Weights of a small text-conditioned image diffusion model.
Training: normuon at rate 0.0046, 5000 steps, batches of 64.
Data: trained on regions of photos with short descriptions (Visual Genome), 203450 training examples, 1.6 epochs.
Rows from block 2 of the denoiser, named by matrix and row number. Rows with one number belong to one attention dimension. Each number is 50 + 12 x the weight over its row's rms, rounded and kept within 0 to 99. All counts start at 0. After the name is the row's rms in percent of the matrix's.
# q: attention query, key and value (stacked) (model.blocks.2.attn.qkv.weight, 576x192, the q third), inputs 0-95
# k: attention query, key and value (stacked) (model.blocks.2.attn.qkv.weight, 576x192, the k third), inputs 0-95
q.103 083:56 40 45 48 19 43 42 55 36 68 67 32 32 53 50 57 09 43 65 48 42 56 51 51 51 42 43 54 49 61 51 55 49 70 37 25 61 43 58 46 45 66 38 54 24 35 68 42 45 61 42 41 56 59 48 35 34 62 59 55 41 62 32 77 48 44 41 47 44 46 50 48 36 54 68 66 46 57 35 49 70 58 61 34 50 51 58 46 41 48 35 32 37 60 58 62
k.103 098:46 34 72 34 67 51 49 67 31 48 58 43 43 68 53 64 61 35 51 34 53 48 63 57 18 44 56 57 64 67 60 78 62 25 58 22 47 46 54 55 47 79 34 43 56 54 61 52 30 43 55 45 70 34 45 48 44 36 43 44 50 59 34 52 48 49 53 46 52 36 45 69 55 30 68 51 32 47 54 48 69 65 43 60 43 29 53 36 38 52 60 45 64 67 58 63
q.104 084:65 58 58 47 50 73 34 56 59 48 49 49 56 69 67 46 34 59 49 71 79 34 30 47 47 42 65 44 23 61 63 47 60 32 55 38 36 38 45 34 43 54 25 51 55 50 34 41 53 85 62 55 43 47 50 57 52 43 47 39 38 64 31 41 65 47 55 66 53 51 59 38 60 47 53 47 74 24 19 48 55 32 57 27 52 55 34 54 50 52 62 60 51 56 54 40
k.104 090:58 43 67 38 60 45 58 74 42 49 49 39 54 39 27 34 59 43 49 46 62 53 53 53 63 48 65 42 45 44 50 45 59 57 46 56 54 74 46 52 58 46 39 30 44 55 31 39 46 65 42 44 16 37 56 59 55 56 38 29 49 47 51 48 41 37 59 62 51 39 55 47 43 48 63 59 45 56 68 46 36 36 53 36 64 69 55 48 28 52 56 59 64 66 59 37
q.105 099:50 52 36 30 45 62 40 45 48 50 54 38 44 74 74 60 39 72 58 47 49 53 70 46 68 51 55 40 49 49 33 48 32 51 39 58 62 50 36 35 51 70 58 49 59 56 56 50 66 12 47 62 56 39 47 40 58 40 51 62 29 23 52 56 55 67 44 53 53 47 58 55 26 93 64 43 47 44 56 57 33 48 48 51 37 42 39 43 50 47 46 46 55 51 47 54
k.105 108:40 52 41 40 51 41 60 44 57 48 33 56 55 53 48 60 46 36 57 42 71 49 53 42 60 50 44 38 37 43 64 33 43 44 42 53 53 56 39 57 48 34 66 44 46 57 62 53 51 25 35 72 70 44 56 34 42 52 44 47 29 27 49 49 48 61 34 46 67 63 66 51 40 73 69 33 43 46 42 50 67 62 43 47 65 36 30 50 59 41 52 62 42 51 57 43
q.106 084:49 50 63 33 64 38 31 48 59 59 79 46 41 59 28 54 50 50 29 48 54 55 46 46 52 39 46 57 58 66 44 54 38 35 55 53 61 36 57 73 23 47 53 65 56 48 87 40 60 62 66 54 56 48 35 66 31 41 47 47 42 65 41 53 48 41 61 49 55 58 53 52 50 35 62 55 60 49 66 52 38 36 40 55 59 57 59 42 32 52 62 76 58 59 56 66
k.106 078:40 57 45 45 67 67 71 42 47 50 65 59 28 57 58 52 36 42 65 55 51 57 44 37 68 62 59 47 54 71 39 50 48 52 49 60 36 82 46 55 56 57 53 57 54 43 67 35 58 79 61 51 49 72 21 44 27 50 47 38 41 76 54 40 38 57 54 48 49 62 55 53 30 63 62 48 38 67 42 53 53 51 60 60 63 62 57 68 31 49 68 67 66 50 71 38
q.107 101:49 69 52 47 54 51 66 70 41 43 56 55 47 42 41 57 56 49 78 50 53 45 48 65 42 60 57 31 50 59 45 52 43 49 34 55 35 62 38 52 67 23 53 47 16 51 35 38 47 57 60 56 65 37 66 43 51 67 62 37 50 57 55 45 37 17 45 28 39 38 75 44 67 65 53 44 57 52 63 50 51 64 32 59 43 62 35 31 38 41 54 29 51 79 65 34
k.107 093:65 38 82 77 39 56 41 73 21 46 60 23 57 45 41 65 40 63 50 70 61 35 49 54 47 45 53 42 69 60 49 70 70 58 50 50 38 14 37 37 55 68 55 49 31 45 76 49 70 59 64 35 71 21 35 60 41 55 56 42 50 53 34 50 51 40 46 62 66 54 69 48 50 59 72 48 41 32 54 61 64 51 54 42 53 50 72 37 31 56 50 46 43 53 46 56
q.108 091:54 51 34 47 44 41 48 39 44 44 58 75 36 51 55 39 36 35 52 68 28 54 43 71 47 61 37 63 65 34 58 37 52 54 66 51 40 60 34 67 50 48 61 46 43 41 54 49 62 49 37 44 45 60 55 51 35 36 38 65 36 40 53 39 70 33 31 65 52 70 48 49 60 67 35 51 59 60 62 59 64 52 64 50 75 40 34 48 38 58 47 37 33 42 58 40
k.108 092:49 43 29 41 64 47 18 40 58 61 51 32 75 28 51 59 32 68 55 65 33 69 35 57 41 50 42 29 40 55 41 52 52 59 54 48 58 69 72 56 35 58 52 63 45 66 34 30 69 36 58 47 29 55 57 37 55 42 39 69 33 38 54 32 29 20 47 53 42 32 50 49 42 60 34 45 47 52 73 40 49 44 54 47 57 69 38 30 49 37 54 39 23 37 69 51
q.109 097:57 30 43 66 55 56 52 54 25 43 36 56 45 31 56 52 22 54 56 52 72 36 31 49 60 35 28 42 37 43 39 49 37 52 53 33 38 52 34 40 46 51 52 51 59 40 45 55 83 51 35 48 57 57 46 54 54 21 63 61 36 51 36 42 50 53 40 56 54 52 49 23 39 65 32 49 26 42 60 68 56 53 72 35 64 52 43 43 43 44 42 30 38 34 57 48
k.109 112:61 36 54 41 66 25 29 67 53 53 42 51 58 49 60 59 64 43 24 56 62 44 47 58 42 66 54 45 53 44 51 52 30 38 61 54 48 51 40 56 56 61 34 53 63 39 36 68 52 55 77 37 45 51 48 50 48 18 40 46 35 67 33 45 49 50 40 62 42 60 42 34 56 41 46 56 42 18 66 42 37 45 65 32 71 44 37 19 37 61 49 54 48 40 43 61
q.110 097:35 66 33 51 56 31 34 48 61 57 39 57 52 26 46 62 24 47 48 38 32 54 36 50 49 35 47 45 63 50 57 40 58 47 40 48 48 62 44 35 48 43 55 46 60 50 43 39 38 53 38 62 55 64 87 53 60 60 41 57 34 62 62 35 68 42 35 52 40 40 62 46 54 64 45 66 43 54 64 57 58 47 60 32 41 46 58 41 42 46 28 54 33 46 61 19
k.110 096:37 68 55 63 49 53 36 58 65 59 34 45 72 44 46 68 43 62 39 27 58 50 47 63 15 37 47 67 85 47 48 70 52 26 39 49 61 41 55 46 53 63 58 58 58 40 52 31 47 49 66 61 73 40 73 65 55 31 25 55 55 62 44 60 42 35 44 52 41 44 37 58 42 52 37 69 42 42 71 44 68 68 50 29 59 57 42 33 34 53 44 73 45 47 41 37
q.111 082:45 54 42 55 45 49 49 36 56 43 54 35 44 68 76 56 52 24 33 47 58 72 46 52 40 31 65 45 59 45 63 58 45 54 63 53 35 48 59 65 40 66 38 49 39 40 55 68 53 60 48 52 20 33 58 90 48 58 45 30 52 57 55 65 16 49 50 39 34 45 48 57 61 52 53 54 56 57 39 45 34 36 52 36 58 51 56 65 75 41 53 51 44 34 45 50
k.111 080:45 63 37 60 41 64 69 54 54 60 51 60 37 58 34 36 59 50 44 44 58 73 32 49 36 52 73 49 36 55 37 27 49 44 62 44 53 51 61 70 50 54 56 56 36 43 41 58 63 62 36 44 36 40 54 56 27 57 57 64 42 44 58 53 37 54 74 39 48 48 45 61 61 64 48 57 56 66 29 53 41 37 56 52 48 45 57 64 52 60 54 52 51 41 43 54
q.112 097:77 50 40 48 48 66 36 48 37 36 49 53 64 36 47 27 57 53 53 49 52 57 51 35 33 39 46 57 33 44 49 31 53 45 47 42 30 44 38 42 69 34 36 59 37 56 46 49 54 58 48 56 41 65 47 47 49 40 62 36 65 80 32 42 60 73 47 55 51 38 69 50 35 45 54 67 57 48 56 60 70 71 51 35 51 57 30 49 55 50 25 48 44 44 45 41
k.112 093:66 31 40 35 52 98 32 51 38 68 63 37 44 46 52 40 53 53 39 53 52 59 55 43 23 68 67 37 65 63 84 38 54 34 44 39 37 60 44 45 45 53 41 69 44 23 44 45 59 70 61 54 44 57 44 46 51 48 60 62 89 50 72 45 52 56 43 65 50 42 68 69 41 51 43 57 57 44 68 49 49 41 71 44 28 44 41 62 45 46 53 41 37 52 49 32
q.113 084:41 56 63 47 41 66 82 55 52 73 36 61 47 55 47 33 38 43 50 32 45 33 48 31 49 42 53 53 49 46 58 63 73 39 61 71 70 65 49 46 50 48 57 53 14 45 46 38 33 50 42 39 42 38 37 51 70 39 48 45 65 51 56 40 61 38 66 56 56 41 46 60 40 43 61 24 66 60 44 43 39 56 29 38 44 59 51 49 50 56 41 33 46 52 30 57
k.113 099:33 38 53 39 66 40 51 44 48 36 52 56 48 50 58 43 43 36 49 36 46 45 73 37 55 38 73 74 30 43 38 36 52 56 48 44 72 62 65 52 31 56 51 27 30 73 35 42 38 59 63 66 29 63 23 34 42 60 41 38 61 63 50 24 51 45 49 55 62 52 59 67 54 35 49 49 52 62 27 47 53 65 52 50 45 76 60 37 53 45 51 43 48 48 54 48
q.114 084:51 69 65 60 49 44 71 60 48 52 49 72 36 38 55 65 49 60 47 55 39 51 53 45 50 49 40 51 41 64 19 72 53 38 44 56 42 55 63 36 56 30 60 28 58 51 47 48 58 41 73 46 60 49 53 69 72 52 59 44 53 50 34 64 74 49 51 63 40 58 28 42 41 56 50 44 48 45 60 51 40 65 49 29 52 40 49 53 43 47 53 40 39 56 31 69
k.114 095:35 72 57 44 60 40 54 52 59 19 38 81 53 64 42 36 56 42 50 54 44 42 55 40 48 59 35 57 43 48 36 41 36 46 44 47 70 62 37 64 39 51 40 43 50 70 43 52 33 29 60 55 32 23 67 51 33 52 66 40 55 50 44 58 37 39 48 62 29 67 42 57 43 65 48 65 46 44 39 48 52 60 54 40 55 50 51 49 44 34 57 59 49 32 36 40
q.115 080:55 28 48 68 66 56 51 65 40 35 55 45 41 56 46 51 33 70 52 63 47 61 52 38 37 85 42 55 39 59 54 57 64 48 49 47 46 42 35 46 46 36 42 59 50 47 46 71 48 57 59 36 52 54 49 35 53 52 40 63 47 33 57 54 34 38 63 55 45 49 38 66 69 80 28 63 46 51 56 41 36 27 46 54 56 53 22 62 31 46 52 33 52 56 34 38
k.115 090:42 70 53 57 59 45 50 54 28 46 64 42 61 52 64 78 51 35 42 63 45 62 58 63 55 67 37 63 38 54 42 69 52 49 59 58 54 46 61 28 60 52 39 74 70 64 39 37 46 65 37 40 52 70 54 42 55 49 34 50 60 33 67 65 34 48 55 48 48 43 33 56 52 51 48 28 45 48 42 47 33 43 27 60 47 64 39 59 56 28 49 42 35 61 43 71
q.116 097:50 39 41 79 52 45 61 49 48 47 69 46 52 47 51 49 48 57 51 68 41 53 43 56 45 44 60 41 55 81 48 57 50 31 53 63 33 47 64 42 59 24 24 47 33 36 41 36 61 67 48 50 46 60 53 42 42 30 42 51 48 55 50 78 47 35 47 38 48 34 46 40 52 44 19 52 43 49 41 52 54 53 32 54 68 62 52 46 29 60 38 29 61 67 60 70
k.116 094:35 44 33 61 72 55 55 53 40 46 44 55 54 53 53 62 57 40 40 39 52 63 45 52 60 61 69 55 45 35 49 55 56 34 26 63 67 53 35 49 61 55 48 56 67 44 37 57 55 69 40 56 27 62 45 21 37 40 42 49 58 62 35 72 37 54 60 47 68 64 62 50 65 74 45 33 34 47 36 30 49 47 28 57 57 51 55 24 63 80 50 43 59 67 39 51
q.117 092:60 39 34 25 35 49 32 65 69 48 56 60 58 47 34 61 62 59 64 57 41 33 47 37 42 59 34 53 57 77 55 55 63 40 76 50 43 32 57 49 68 43 36 61 40 36 44 54 66 52 52 45 67 63 69 35 50 53 31 55 50 53 59 44 17 61 61 53 65 38 41 50 53 28 54 44 56 41 46 41 56 42 59 38 46 26 44 34 63 28 36 48 57 64 52 59
k.117 090:67 46 48 39 30 50 63 64 56 52 67 41 47 57 47 67 51 49 66 44 54 46 59 39 47 69 69 73 71 61 43 56 58 68 53 34 52 43 43 21 46 71 58 47 40 31 62 28 44 47 63 60 54 77 68 53 43 41 46 68 57 84 69 30 41 61 58 52 69 74 40 49 44 49 54 37 30 45 43 43 50 57 64 52 29 50 61 46 49 58 52 58 54 63 57 49
q.118 100:60 56 40 70 55 62 37 44 46 59 38 49 17 64 60 45 30 53 47 47 69 45 53 54 64 53 46 55 37 32 45 77 43 61 41 60 40 48 35 42 45 55 37 44 44 73 31 67 21 45 53 63 39 50 47 41 43 63 44 33 36 56 36 59 40 48 51 38 29 63 30 54 49 49 75 32 45 47 39 35 50 42 52 72 61 39 69 61 43 57 65 67 63 53 57 52
k.118 091:56 33 60 51 50 65 49 47 62 74 29 64 35 53 47 39 20 82 61 46 56 38 65 48 63 43 42 56 59 50 34 61 59 60 69 51 22 60 67 37 61 58 42 62 34 50 34 64 56 43 61 66 29 65 44 50 62 40 35 38 48 66 54 42 47 54 71 35 45 63 53 68 47 42 49 47 46 46 41 63 35 49 52 55 36 49 50 62 51 49 71 55 58 62 57 66
q.119 082:62 43 54 48 39 60 52 54 41 31 45 36 61 58 25 60 42 42 69 55 55 29 47 44 44 45 30 55 60 57 48 59 52 58 30 36 41 75 65 33 58 44 40 58 39 69 54 60 70 74 67 42 43 60 22 45 74 65 55 32 55 77 72 66 63 49 56 58 50 63 42 64 52 67 41 60 50 24 52 49 15 47 56 44 60 61 70 57 51 40 54 55 38 40 43 52
k.119 089:34 52 57 73 35 73 66 59 50 36 51 45 59 68 52 50 35 53 50 51 46 23 43 52 48 41 29 47 49 75 54 51 55 56 46 46 31 52 50 33 53 23 32 63 54 40 56 43 60 69 63 36 45 64 25 33 57 44 56 44 61 39 59 72 45 49 62 52 61 55 41 66 65 59 57 87 63 33 54 62 52 56 39 47 42 79 37 54 41 52 60 60 44 46 44 57
q.120 096:47 62 48 31 54 59 77 25 58 55 36 41 52 36 65 45 60 52 79 29 50 66 49 50 53 47 66 41 50 66 20 62 56 60 50 50 63 50 72 52 47 70 53 52 62 58 40 44 73 46 58 67 42 62 50 32 58 50 38 35 66 41 79 52 51 69 49 57 46 57 60 64 58 46 54 26 35 53 38 61 65 43 46 47 59 49 56 49 33 57 67 34 64 41 47 44
k.120 092:30 40 56 55 42 47 39 61 54 53 54 52 44 48 67 42 70 12 49 44 42 71 50 60 51 46 54 44 35 46 36 54 48 35 48 56 69 60 40 68 42 54 71 62 63 46 49 29 53 28 24 80 51 60 59 40 50 52 44 30 44 29 53 40 43 54 55 40 52 41 70 32 39 56 45 39 49 47 31 59 57 51 42 52 52 32 46 36 59 58 51 47 54 50 49 44
q.121 083:54 65 57 72 49 56 40 48 64 74 49 47 30 66 42 60 36 47 53 37 34 71 80 51 56 38 71 64 43 73 50 49 29 46 69 67 56 27 72 46 44 63 49 59 43 27 38 49 50 65 57 61 42 68 22 54 58 36 71 44 54 45 31 61 34 40 58 67 39 39 71 54 55 45 60 37 47 53 40 31 32 50 32 50 40 57 66 49 48 43 57 33 56 56 48 41
k.121 092:68 64 66 61 40 64 48 61 67 61 49 51 29 63 50 57 42 63 54 48 56 46 57 39 53 51 67 43 53 75 46 69 53 44 69 53 38 49 61 52 44 70 50 62 45 46 50 48 55 79 65 62 45 51 24 63 57 59 62 50 68 53 26 58 21 50 54 61 43 29 62 64 48 54 60 58 35 47 55 39 53 62 17 49 32 53 56 42 54 54 57 39 39 59 38 44
q.122 085:66 48 47 47 45 75 46 43 59 54 54 16 41 47 45 51 46 38 52 34 63 52 49 46 64 31 66 63 27 32 40 56 64 48 59 50 51 41 31 52 33 44 44 50 36 44 51 56 24 49 41 77 47 41 52 58 38 47 42 35 39 60 44 51 53 71 46 62 42 53 35 47 67 63 58 42 35 66 54 46 47 16 54 80 44 51 59 50 53 47 50 47 56 48 41 60
k.122 089:47 64 63 41 84 72 63 31 55 68 40 37 46 38 61 36 15 44 40 28 54 54 41 56 69 49 67 59 34 41 61 65 60 75 42 45 47 52 58 52 38 58 46 24 43 41 51 56 26 60 52 55 50 38 54 49 28 52 52 38 52 46 46 38 62 62 61 49 58 58 62 76 46 48 53 45 56 59 59 58 67 41 48 45 41 37 41 36 27 33 70 59 68 35 56 65
q.123 087:42 51 48 53 46 65 44 49 49 23 47 51 45 62 46 40 40 52 56 40 52 57 25 43 42 60 57 54 48 64 47 67 50 35 45 51 56 28 38 83 53 53 38 60 44 45 47 48 47 62 44 48 78 69 51 53 49 39 38 53 54 48 63 45 53 56 39 50 47 66 44 26 49 19 38 26 40 53 62 56 61 54 43 50 48 38 47 90 35 36 59 47 51 69 69 43
k.123 094:60 46 60 51 43 37 55 38 58 43 54 43 51 60 50 63 45 56 31 29 59 69 51 52 31 49 54 47 82 47 51 66 38 35 57 44 38 38 47 61 38 66 64 49 52 28 51 58 52 55 48 23 66 49 50 25 43 47 41 45 57 48 54 27 50 43 43 45 28 44 46 46 32 46 40 34 34 51 48 74 65 50 52 60 40 48 51 66 65 35 66 60 64 73 63 36
q.124 087:42 57 52 35 43 35 60 56 63 65 55 61 54 45 52 55 45 41 40 31 52 48 56 50 58 62 64 48 44 55 36 49 64 44 35 60 72 58 70 47 42 46 41 46 55 61 56 46 49 46 51 68 37 48 36 50 44 47 49 48 58 47 56 28 55 52 73 35 34 55 59 58 59 39 67 48 57 62 24 51 36 53 38 51 48 72 64 27 75 56 66 57 55 34 33 40
k.124 096:45 48 55 70 55 51 48 61 40 29 61 59 45 60 45 52 49 29 47 64 43 38 53 42 62 46 41 43 47 49 45 54 53 39 44 68 50 39 45 58 55 42 41 53 52 55 28 32 31 57 53 60 44 47 48 53 40 41 57 31 46 41 44 75 52 64 43 33 55 72 54 53 64 52 42 66 73 39 42 37 51 55 25 58 52 19 59 35 53 55 50 56 46 39 55 48
q.125 083:71 32 54 76 45 28 38 51 38 46 47 23 62 47 54 56 42 44 48 61 56 55 49 45 61 48 38 41 59 57 28 54 37 43 47 56 31 55 49 77 64 58 39 78 51 44 40 64 51 60 52 19 60 64 40 48 48 47 36 51 41 57 53 36 43 48 57 54 47 48 57 55 68 54 39 61 45 38 55 54 49 41 59 35 46 47 41 66 70 58 33 63 65 46 45 67
k.125 089:51 28 44 60 50 62 32 41 65 49 43 31 48 51 47 44 52 75 36 43 67 62 51 79 68 47 47 48 59 44 47 51 42 48 59 57 31 28 40 40 35 59 47 48 26 46 43 52 54 37 61 45 57 68 67 44 45 49 37 47 58 59 61 42 30 50 40 41 46 44 47 79 50 33 46 52 48 60 56 45 52 48 76 28 18 39 39 61 65 36 51 58 53 32 49 47
q.126 084:68 46 48 77 63 41 38 58 56 50 67 30 37 60 32 44 19 61 56 58 46 54 29 62 21 51 32 47 48 35 52 67 47 55 63 58 36 65 50 25 63 59 49 58 69 33 43 44 41 46 64 50 41 52 58 52 23 54 53 46 45 46 34 21 55 52 54 47 41 64 41 51 57 48 51 62 55 51 44 45 57 70 44 43 55 45 70 56 47 55 61 55 64 69 56 45
k.126 084:60 38 32 69 62 64 42 56 49 63 46 52 42 36 30 60 54 66 52 52 38 52 40 63 44 61 24 47 56 41 61 58 33 53 55 44 51 41 56 50 64 35 44 64 64 49 48 55 51 61 48 53 55 51 80 61 59 66 29 54 63 45 45 49 25 49 63 41 21 45 43 61 54 56 41 59 60 46 50 50 65 41 31 48 50 63 62 55 68 30 41 35 58 52 45 37
q.127 077:59 45 58 42 72 45 53 35 47 35 56 54 53 58 67 48 38 44 14 42 62 69 56 58 31 63 51 65 51 48 69 59 39 41 57 53 67 57 49 64 47 35 59 41 49 52 46 52 44 54 56 65 55 34 30 48 27 52 56 55 36 61 46 50 45 59 68 47 38 83 55 88 49 63 42 66 55 53 43 41 42 52 44 63 47 52 63 45 53 47 60 48 47 44 31 12
k.127 087:66 50 60 52 43 58 41 55 26 63 57 53 42 47 47 44 46 60 41 59 49 56 48 45 61 33 51 45 46 61 44 61 76 47 69 57 48 57 70 29 62 47 42 35 40 28 46 38 44 42 70 43 60 39 38 40 37 32 52 76 63 47 54 47 45 69 60 38 46 52 58 73 57 49 38 70 47 46 58 53 40 53 47 50 38 46 57 71 31 46 49 29 37 54 49 31
q.128 097:75 57 70 77 60 65 50 39 55 56 58 52 59 72 66 45 57 49 56 43 56 63 69 43 67 43 49 63 34 41 67 41 64 62 51 36 52 67 47 43 45 51 40 67 46 67 50 29 49 60 60 49 51 43 31 64 47 46 62 55 57 65 34 55 32 40 74 60 43 52 49 47 54 47 71 35 50 36 62 48 37 48 30 42 52 63 56 62 62 55 48 58 61 70 65 36
k.128 103:53 64 54 77 53 75 42 42 48 51 52 52 50 33 54 69 31 54 44 40 47 51 70 33 69 39 65 73 44 41 43 58 43 49 65 55 37 41 51 27 47 46 48 35 34 61 43 45 65 61 60 48 44 53 02 51 48 46 68 41 59 58 46 42 59 46 61 54 41 43 56 50 54 15 65 55 54 39 58 58 23 25 37 45 30 48 60 55 55 48 57 46 61 75 47 57
q.129 095:36 61 56 55 33 51 48 44 44 50 44 52 60 63 48 44 58 46 46 37 65 43 57 19 46 51 43 30 46 74 56 69 60 76 55 83 40 48 63 47 37 61 58 44 39 68 40 42 33 71 70 70 70 44 60 58 48 53 47 60 61 66 55 44 50 72 54 47 49 44 84 52 81 68 56 56 56 42 35 48 40 44 56 62 51 58 64 55 47 53 49 33 63 58 50 58
k.129 091:46 37 51 41 71 53 44 35 75 69 52 37 44 66 47 50 63 52 53 38 68 59 55 86 43 41 69 49 58 25 54 58 42 83 54 61 66 46 53 67 68 49 53 63 41 43 41 43 55 61 54 52 57 46 74 51 66 65 53 48 45 35 54 60 35 62 55 54 42 60 54 53 59 65 42 40 67 41 49 41 55 55 47 56 36 57 63 59 46 62 49 43 77 56 51 39
q.130 088:57 41 18 55 60 32 37 41 48 56 43 51 54 42 61 43 30 35 44 67 51 47 41 57 49 47 36 57 46 39 50 41 63 42 37 47 63 37 35 37 65 64 51 52 51 56 49 49 38 69 43 34 71 71 44 61 53 44 59 58 67 66 55 55 44 63 45 42 61 30 41 59 55 59 73 41 34 30 30 54 47 66 58 44 39 45 39 69 63 37 57 65 50 31 39 50
k.130 091:31 49 53 57 32 39 63 59 38 60 48 58 60 47 63 36 54 61 53 43 51 23 50 67 66 68 44 61 38 60 54 71 49 32 75 48 46 60 50 46 62 51 55 56 53 35 36 48 67 71 41 46 58 44 43 50 58 63 23 53 72 61 72 46 42 50 66 69 43 52 36 39 45 33 43 59 43 29 55 51 43 38 44 43 27 39 39 45 55 45 45 41 30 67 45 66
q.131 097:52 49 53 61 52 38 25 38 17 68 23 41 38 43 45 50 43 53 43 38 62 34 32 62 44 52 33 59 52 52 56 39 68 48 23 61 23 50 29 39 64 39 59 38 60 47 45 68 48 68 48 51 76 24 49 45 48 41 54 39 58 48 43 39 52 54 56 41 60 42 48 72 24 60 75 71 37 32 65 31 74 50 49 54 46 41 39 56 35 43 42 47 51 55 31 45
k.131 092:54 39 59 63 41 52 39 53 44 74 43 47 50 29 49 45 54 61 41 54 33 40 72 35 62 55 35 62 33 50 42 51 62 42 30 67 34 79 42 43 45 59 53 58 52 61 29 48 52 64 58 36 49 30 54 45 56 48 74 45 55 46 62 20 48 51 58 50 72 41 62 49 33 45 69 63 47 33 40 36 50 41 40 40 42 30 78 62 38 29 41 44 50 57 59 36
q.132 086:70 58 32 54 45 32 55 46 69 70 76 37 39 56 59 48 60 37 48 41 45 62 51 59 44 56 34 59 48 53 33 44 39 49 52 50 61 62 63 51 45 44 44 56 59 47 32 51 42 43 70 35 35 45 66 56 19 62 65 60 33 57 53 52 24 33 78 57 50 50 30 27 57 42 36 44 53 68 48 32 56 47 49 50 51 47 23 49 77 52 69 36 40 56 48 41
k.132 081:61 69 44 59 38 39 51 24 51 59 52 42 38 43 59 61 37 56 51 63 35 37 61 52 74 46 39 53 90 37 30 49 64 52 38 59 49 60 79 47 62 58 53 51 75 38 36 50 33 63 51 40 47 35 60 63 49 44 40 73 70 59 43 60 41 40 54 50 43 44 52 54 46 55 51 52 49 43 60 51 54 34 65 50 36 54 41 46 65 52 63 37 47 69 55 63
q.133 093:61 48 68 47 40 58 38 32 55 54 55 40 36 38 48 58 69 43 46 58 62 34 53 68 54 43 23 37 60 67 49 54 40 55 44 30 32 48 75 71 56 54 32 65 40 64 56 44 48 53 55 54 64 41 62 58 38 53 61 58 51 40 34 63 42 45 69 29 31 52 50 61 60 65 49 49 51 64 64 57 53 71 43 43 53 64 37 54 47 55 45 18 55 61 56 50
k.133 077:48 43 64 53 42 46 50 54 74 46 57 66 42 56 35 40 62 37 68 50 50 44 53 31 66 43 51 44 35 43 38 18 55 43 37 37 62 50 54 50 42 56 49 63 49 49 79 46 38 48 67 55 31 47 53 43 57 49 91 68 40 66 37 21 37 63 32 53 47 71 42 66 64 59 61 59 45 45 42 50 59 43 59 54 40 39 44 57 50 68 35 49 60 61 48 36
q.134 096:53 41 78 64 38 50 56 41 53 60 42 75 64 66 25 60 50 61 29 39 63 66 66 61 59 62 63 41 40 44 66 48 54 41 55 41 43 48 77 38 39 47 38 66 55 68 49 57 36 50 45 47 55 46 69 61 45 60 52 47 52 38 49 46 42 46 57 38 36 60 60 42 42 50 51 37 49 47 65 56 41 52 67 30 64 61 61 49 24 49 58 54 53 49 64 26
k.134 093:57 49 50 61 47 41 38 44 39 64 17 40 55 67 60 67 58 43 52 39 64 55 18 61 58 57 41 34 63 50 42 51 58 47 65 46 62 33 43 46 40 50 73 63 39 66 36 27 25 68 53 50 41 52 76 57 53 46 59 39 59 47 27 56 60 37 37 38 56 61 38 40 70 54 64 62 32 62 56 49 48 29 68 53 65 34 43 68 47 39 57 52 50 40 25 53
q.135 091:57 46 55 33 50 20 28 64 52 35 57 51 60 55 41 39 72 46 55 61 41 65 33 49 55 59 42 36 61 58 52 43 29 38 67 56 22 45 41 59 57 48 56 51 38 22 48 33 57 36 61 41 59 58 53 46 46 51 61 53 41 42 25 46 64 30 35 56 51 46 60 51 66 39 51 52 47 37 75 73 46 46 65 75 50 56 55 54 40 32 31 60 46 57 61 60
k.135 099:37 51 55 52 71 54 40 48 62 31 43 61 55 51 56 63 41 34 50 36 62 55 38 57 39 51 59 63 53 27 60 26 40 63 56 52 61 38 37 47 31 71 45 23 53 37 41 58 56 27 43 63 52 45 62 59 45 71 40 65 40 49 57 60 37 50 42 67 39 57 77 56 47 46 54 31 61 67 35 56 59 52 25 44 40 37 47 46 32 58 49 63 55 46 56 37
q.136 094:32 48 45 32 79 46 68 47 59 45 62 67 41 64 37 52 66 42 50 57 51 48 63 60 41 40 60 37 48 57 81 22 41 20 44 57 58 66 43 57 48 46 45 34 46 51 52 49 51 38 51 48 67 52 43 54 52 45 43 30 50 50 46 66 43 52 42 54 53 40 43 64 51 30 53 37 44 55 60 39 43 60 34 48 33 54 63 41 56 56 56 66 78 65 55 55
k.136 085:62 56 39 38 37 45 58 60 68 48 41 56 56 43 36 26 43 64 62 74 31 58 30 55 36 39 44 34 52 65 44 47 53 49 53 45 43 54 50 41 70 66 49 39 51 30 63 51 53 55 51 18 64 67 41 50 65 36 71 36 43 43 42 44 47 56 58 45 44 43 62 20 57 58 49 41 52 40 57 49 55 67 50 75 54 52 74 75 37 43 32 41 42 62 64 42
q.137 081:29 42 47 44 38 53 63 87 44 30 74 59 56 28 38 64 76 75 41 38 60 52 47 50 63 62 45 52 53 32 53 77 55 36 30 41 51 45 57 72 37 68 39 57 45 63 32 65 41 52 58 59 68 48 54 46 45 57 37 39 53 44 28 42 34 53 39 68 65 40 61 64 47 62 50 43 39 51 41 65 51 68 53 39 49 42 64 60 44 59 63 28 50 69 55 75
k.137 075:72 27 51 54 36 48 54 46 51 50 52 39 48 29 41 66 29 51 42 71 51 52 31 36 74 43 48 38 53 56 67 62 34 40 52 47 38 49 71 69 51 61 49 58 29 48 64 58 44 36 73 61 35 55 65 57 46 57 46 45 63 48 54 44 77 35 47 46 55 60 56 39 54 51 65 44 27 48 28 49 47 69 49 31 43 56 70 51 29 60 42 28 57 57 63 40
q.138 091:63 21 61 52 81 30 39 42 46 35 43 58 37 63 45 52 68 56 36 40 38 57 60 62 52 44 55 43 55 28 54 28 56 57 41 49 50 49 38 53 28 55 42 42 58 64 54 63 30 58 43 43 54 37 63 55 58 40 48 46 25 42 45 49 49 27 22 30 56 41 52 64 67 84 57 53 51 51 76 66 58 54 53 44 51 68 37 36 39 57 70 47 57 57 35 43
k.138 086:72 57 51 52 81 50 40 54 51 61 39 23 47 48 47 61 58 47 22 45 40 64 52 62 43 53 58 32 55 82 60 39 51 54 70 54 39 41 44 37 67 57 42 50 66 51 57 29 68 34 65 40 54 52 52 63 65 61 27 55 56 49 50 40 60 40 52 49 52 44 64 50 64 45 39 34 59 61 52 44 63 46 59 37 62 52 35 55 39 58 61 59 58 46 45 55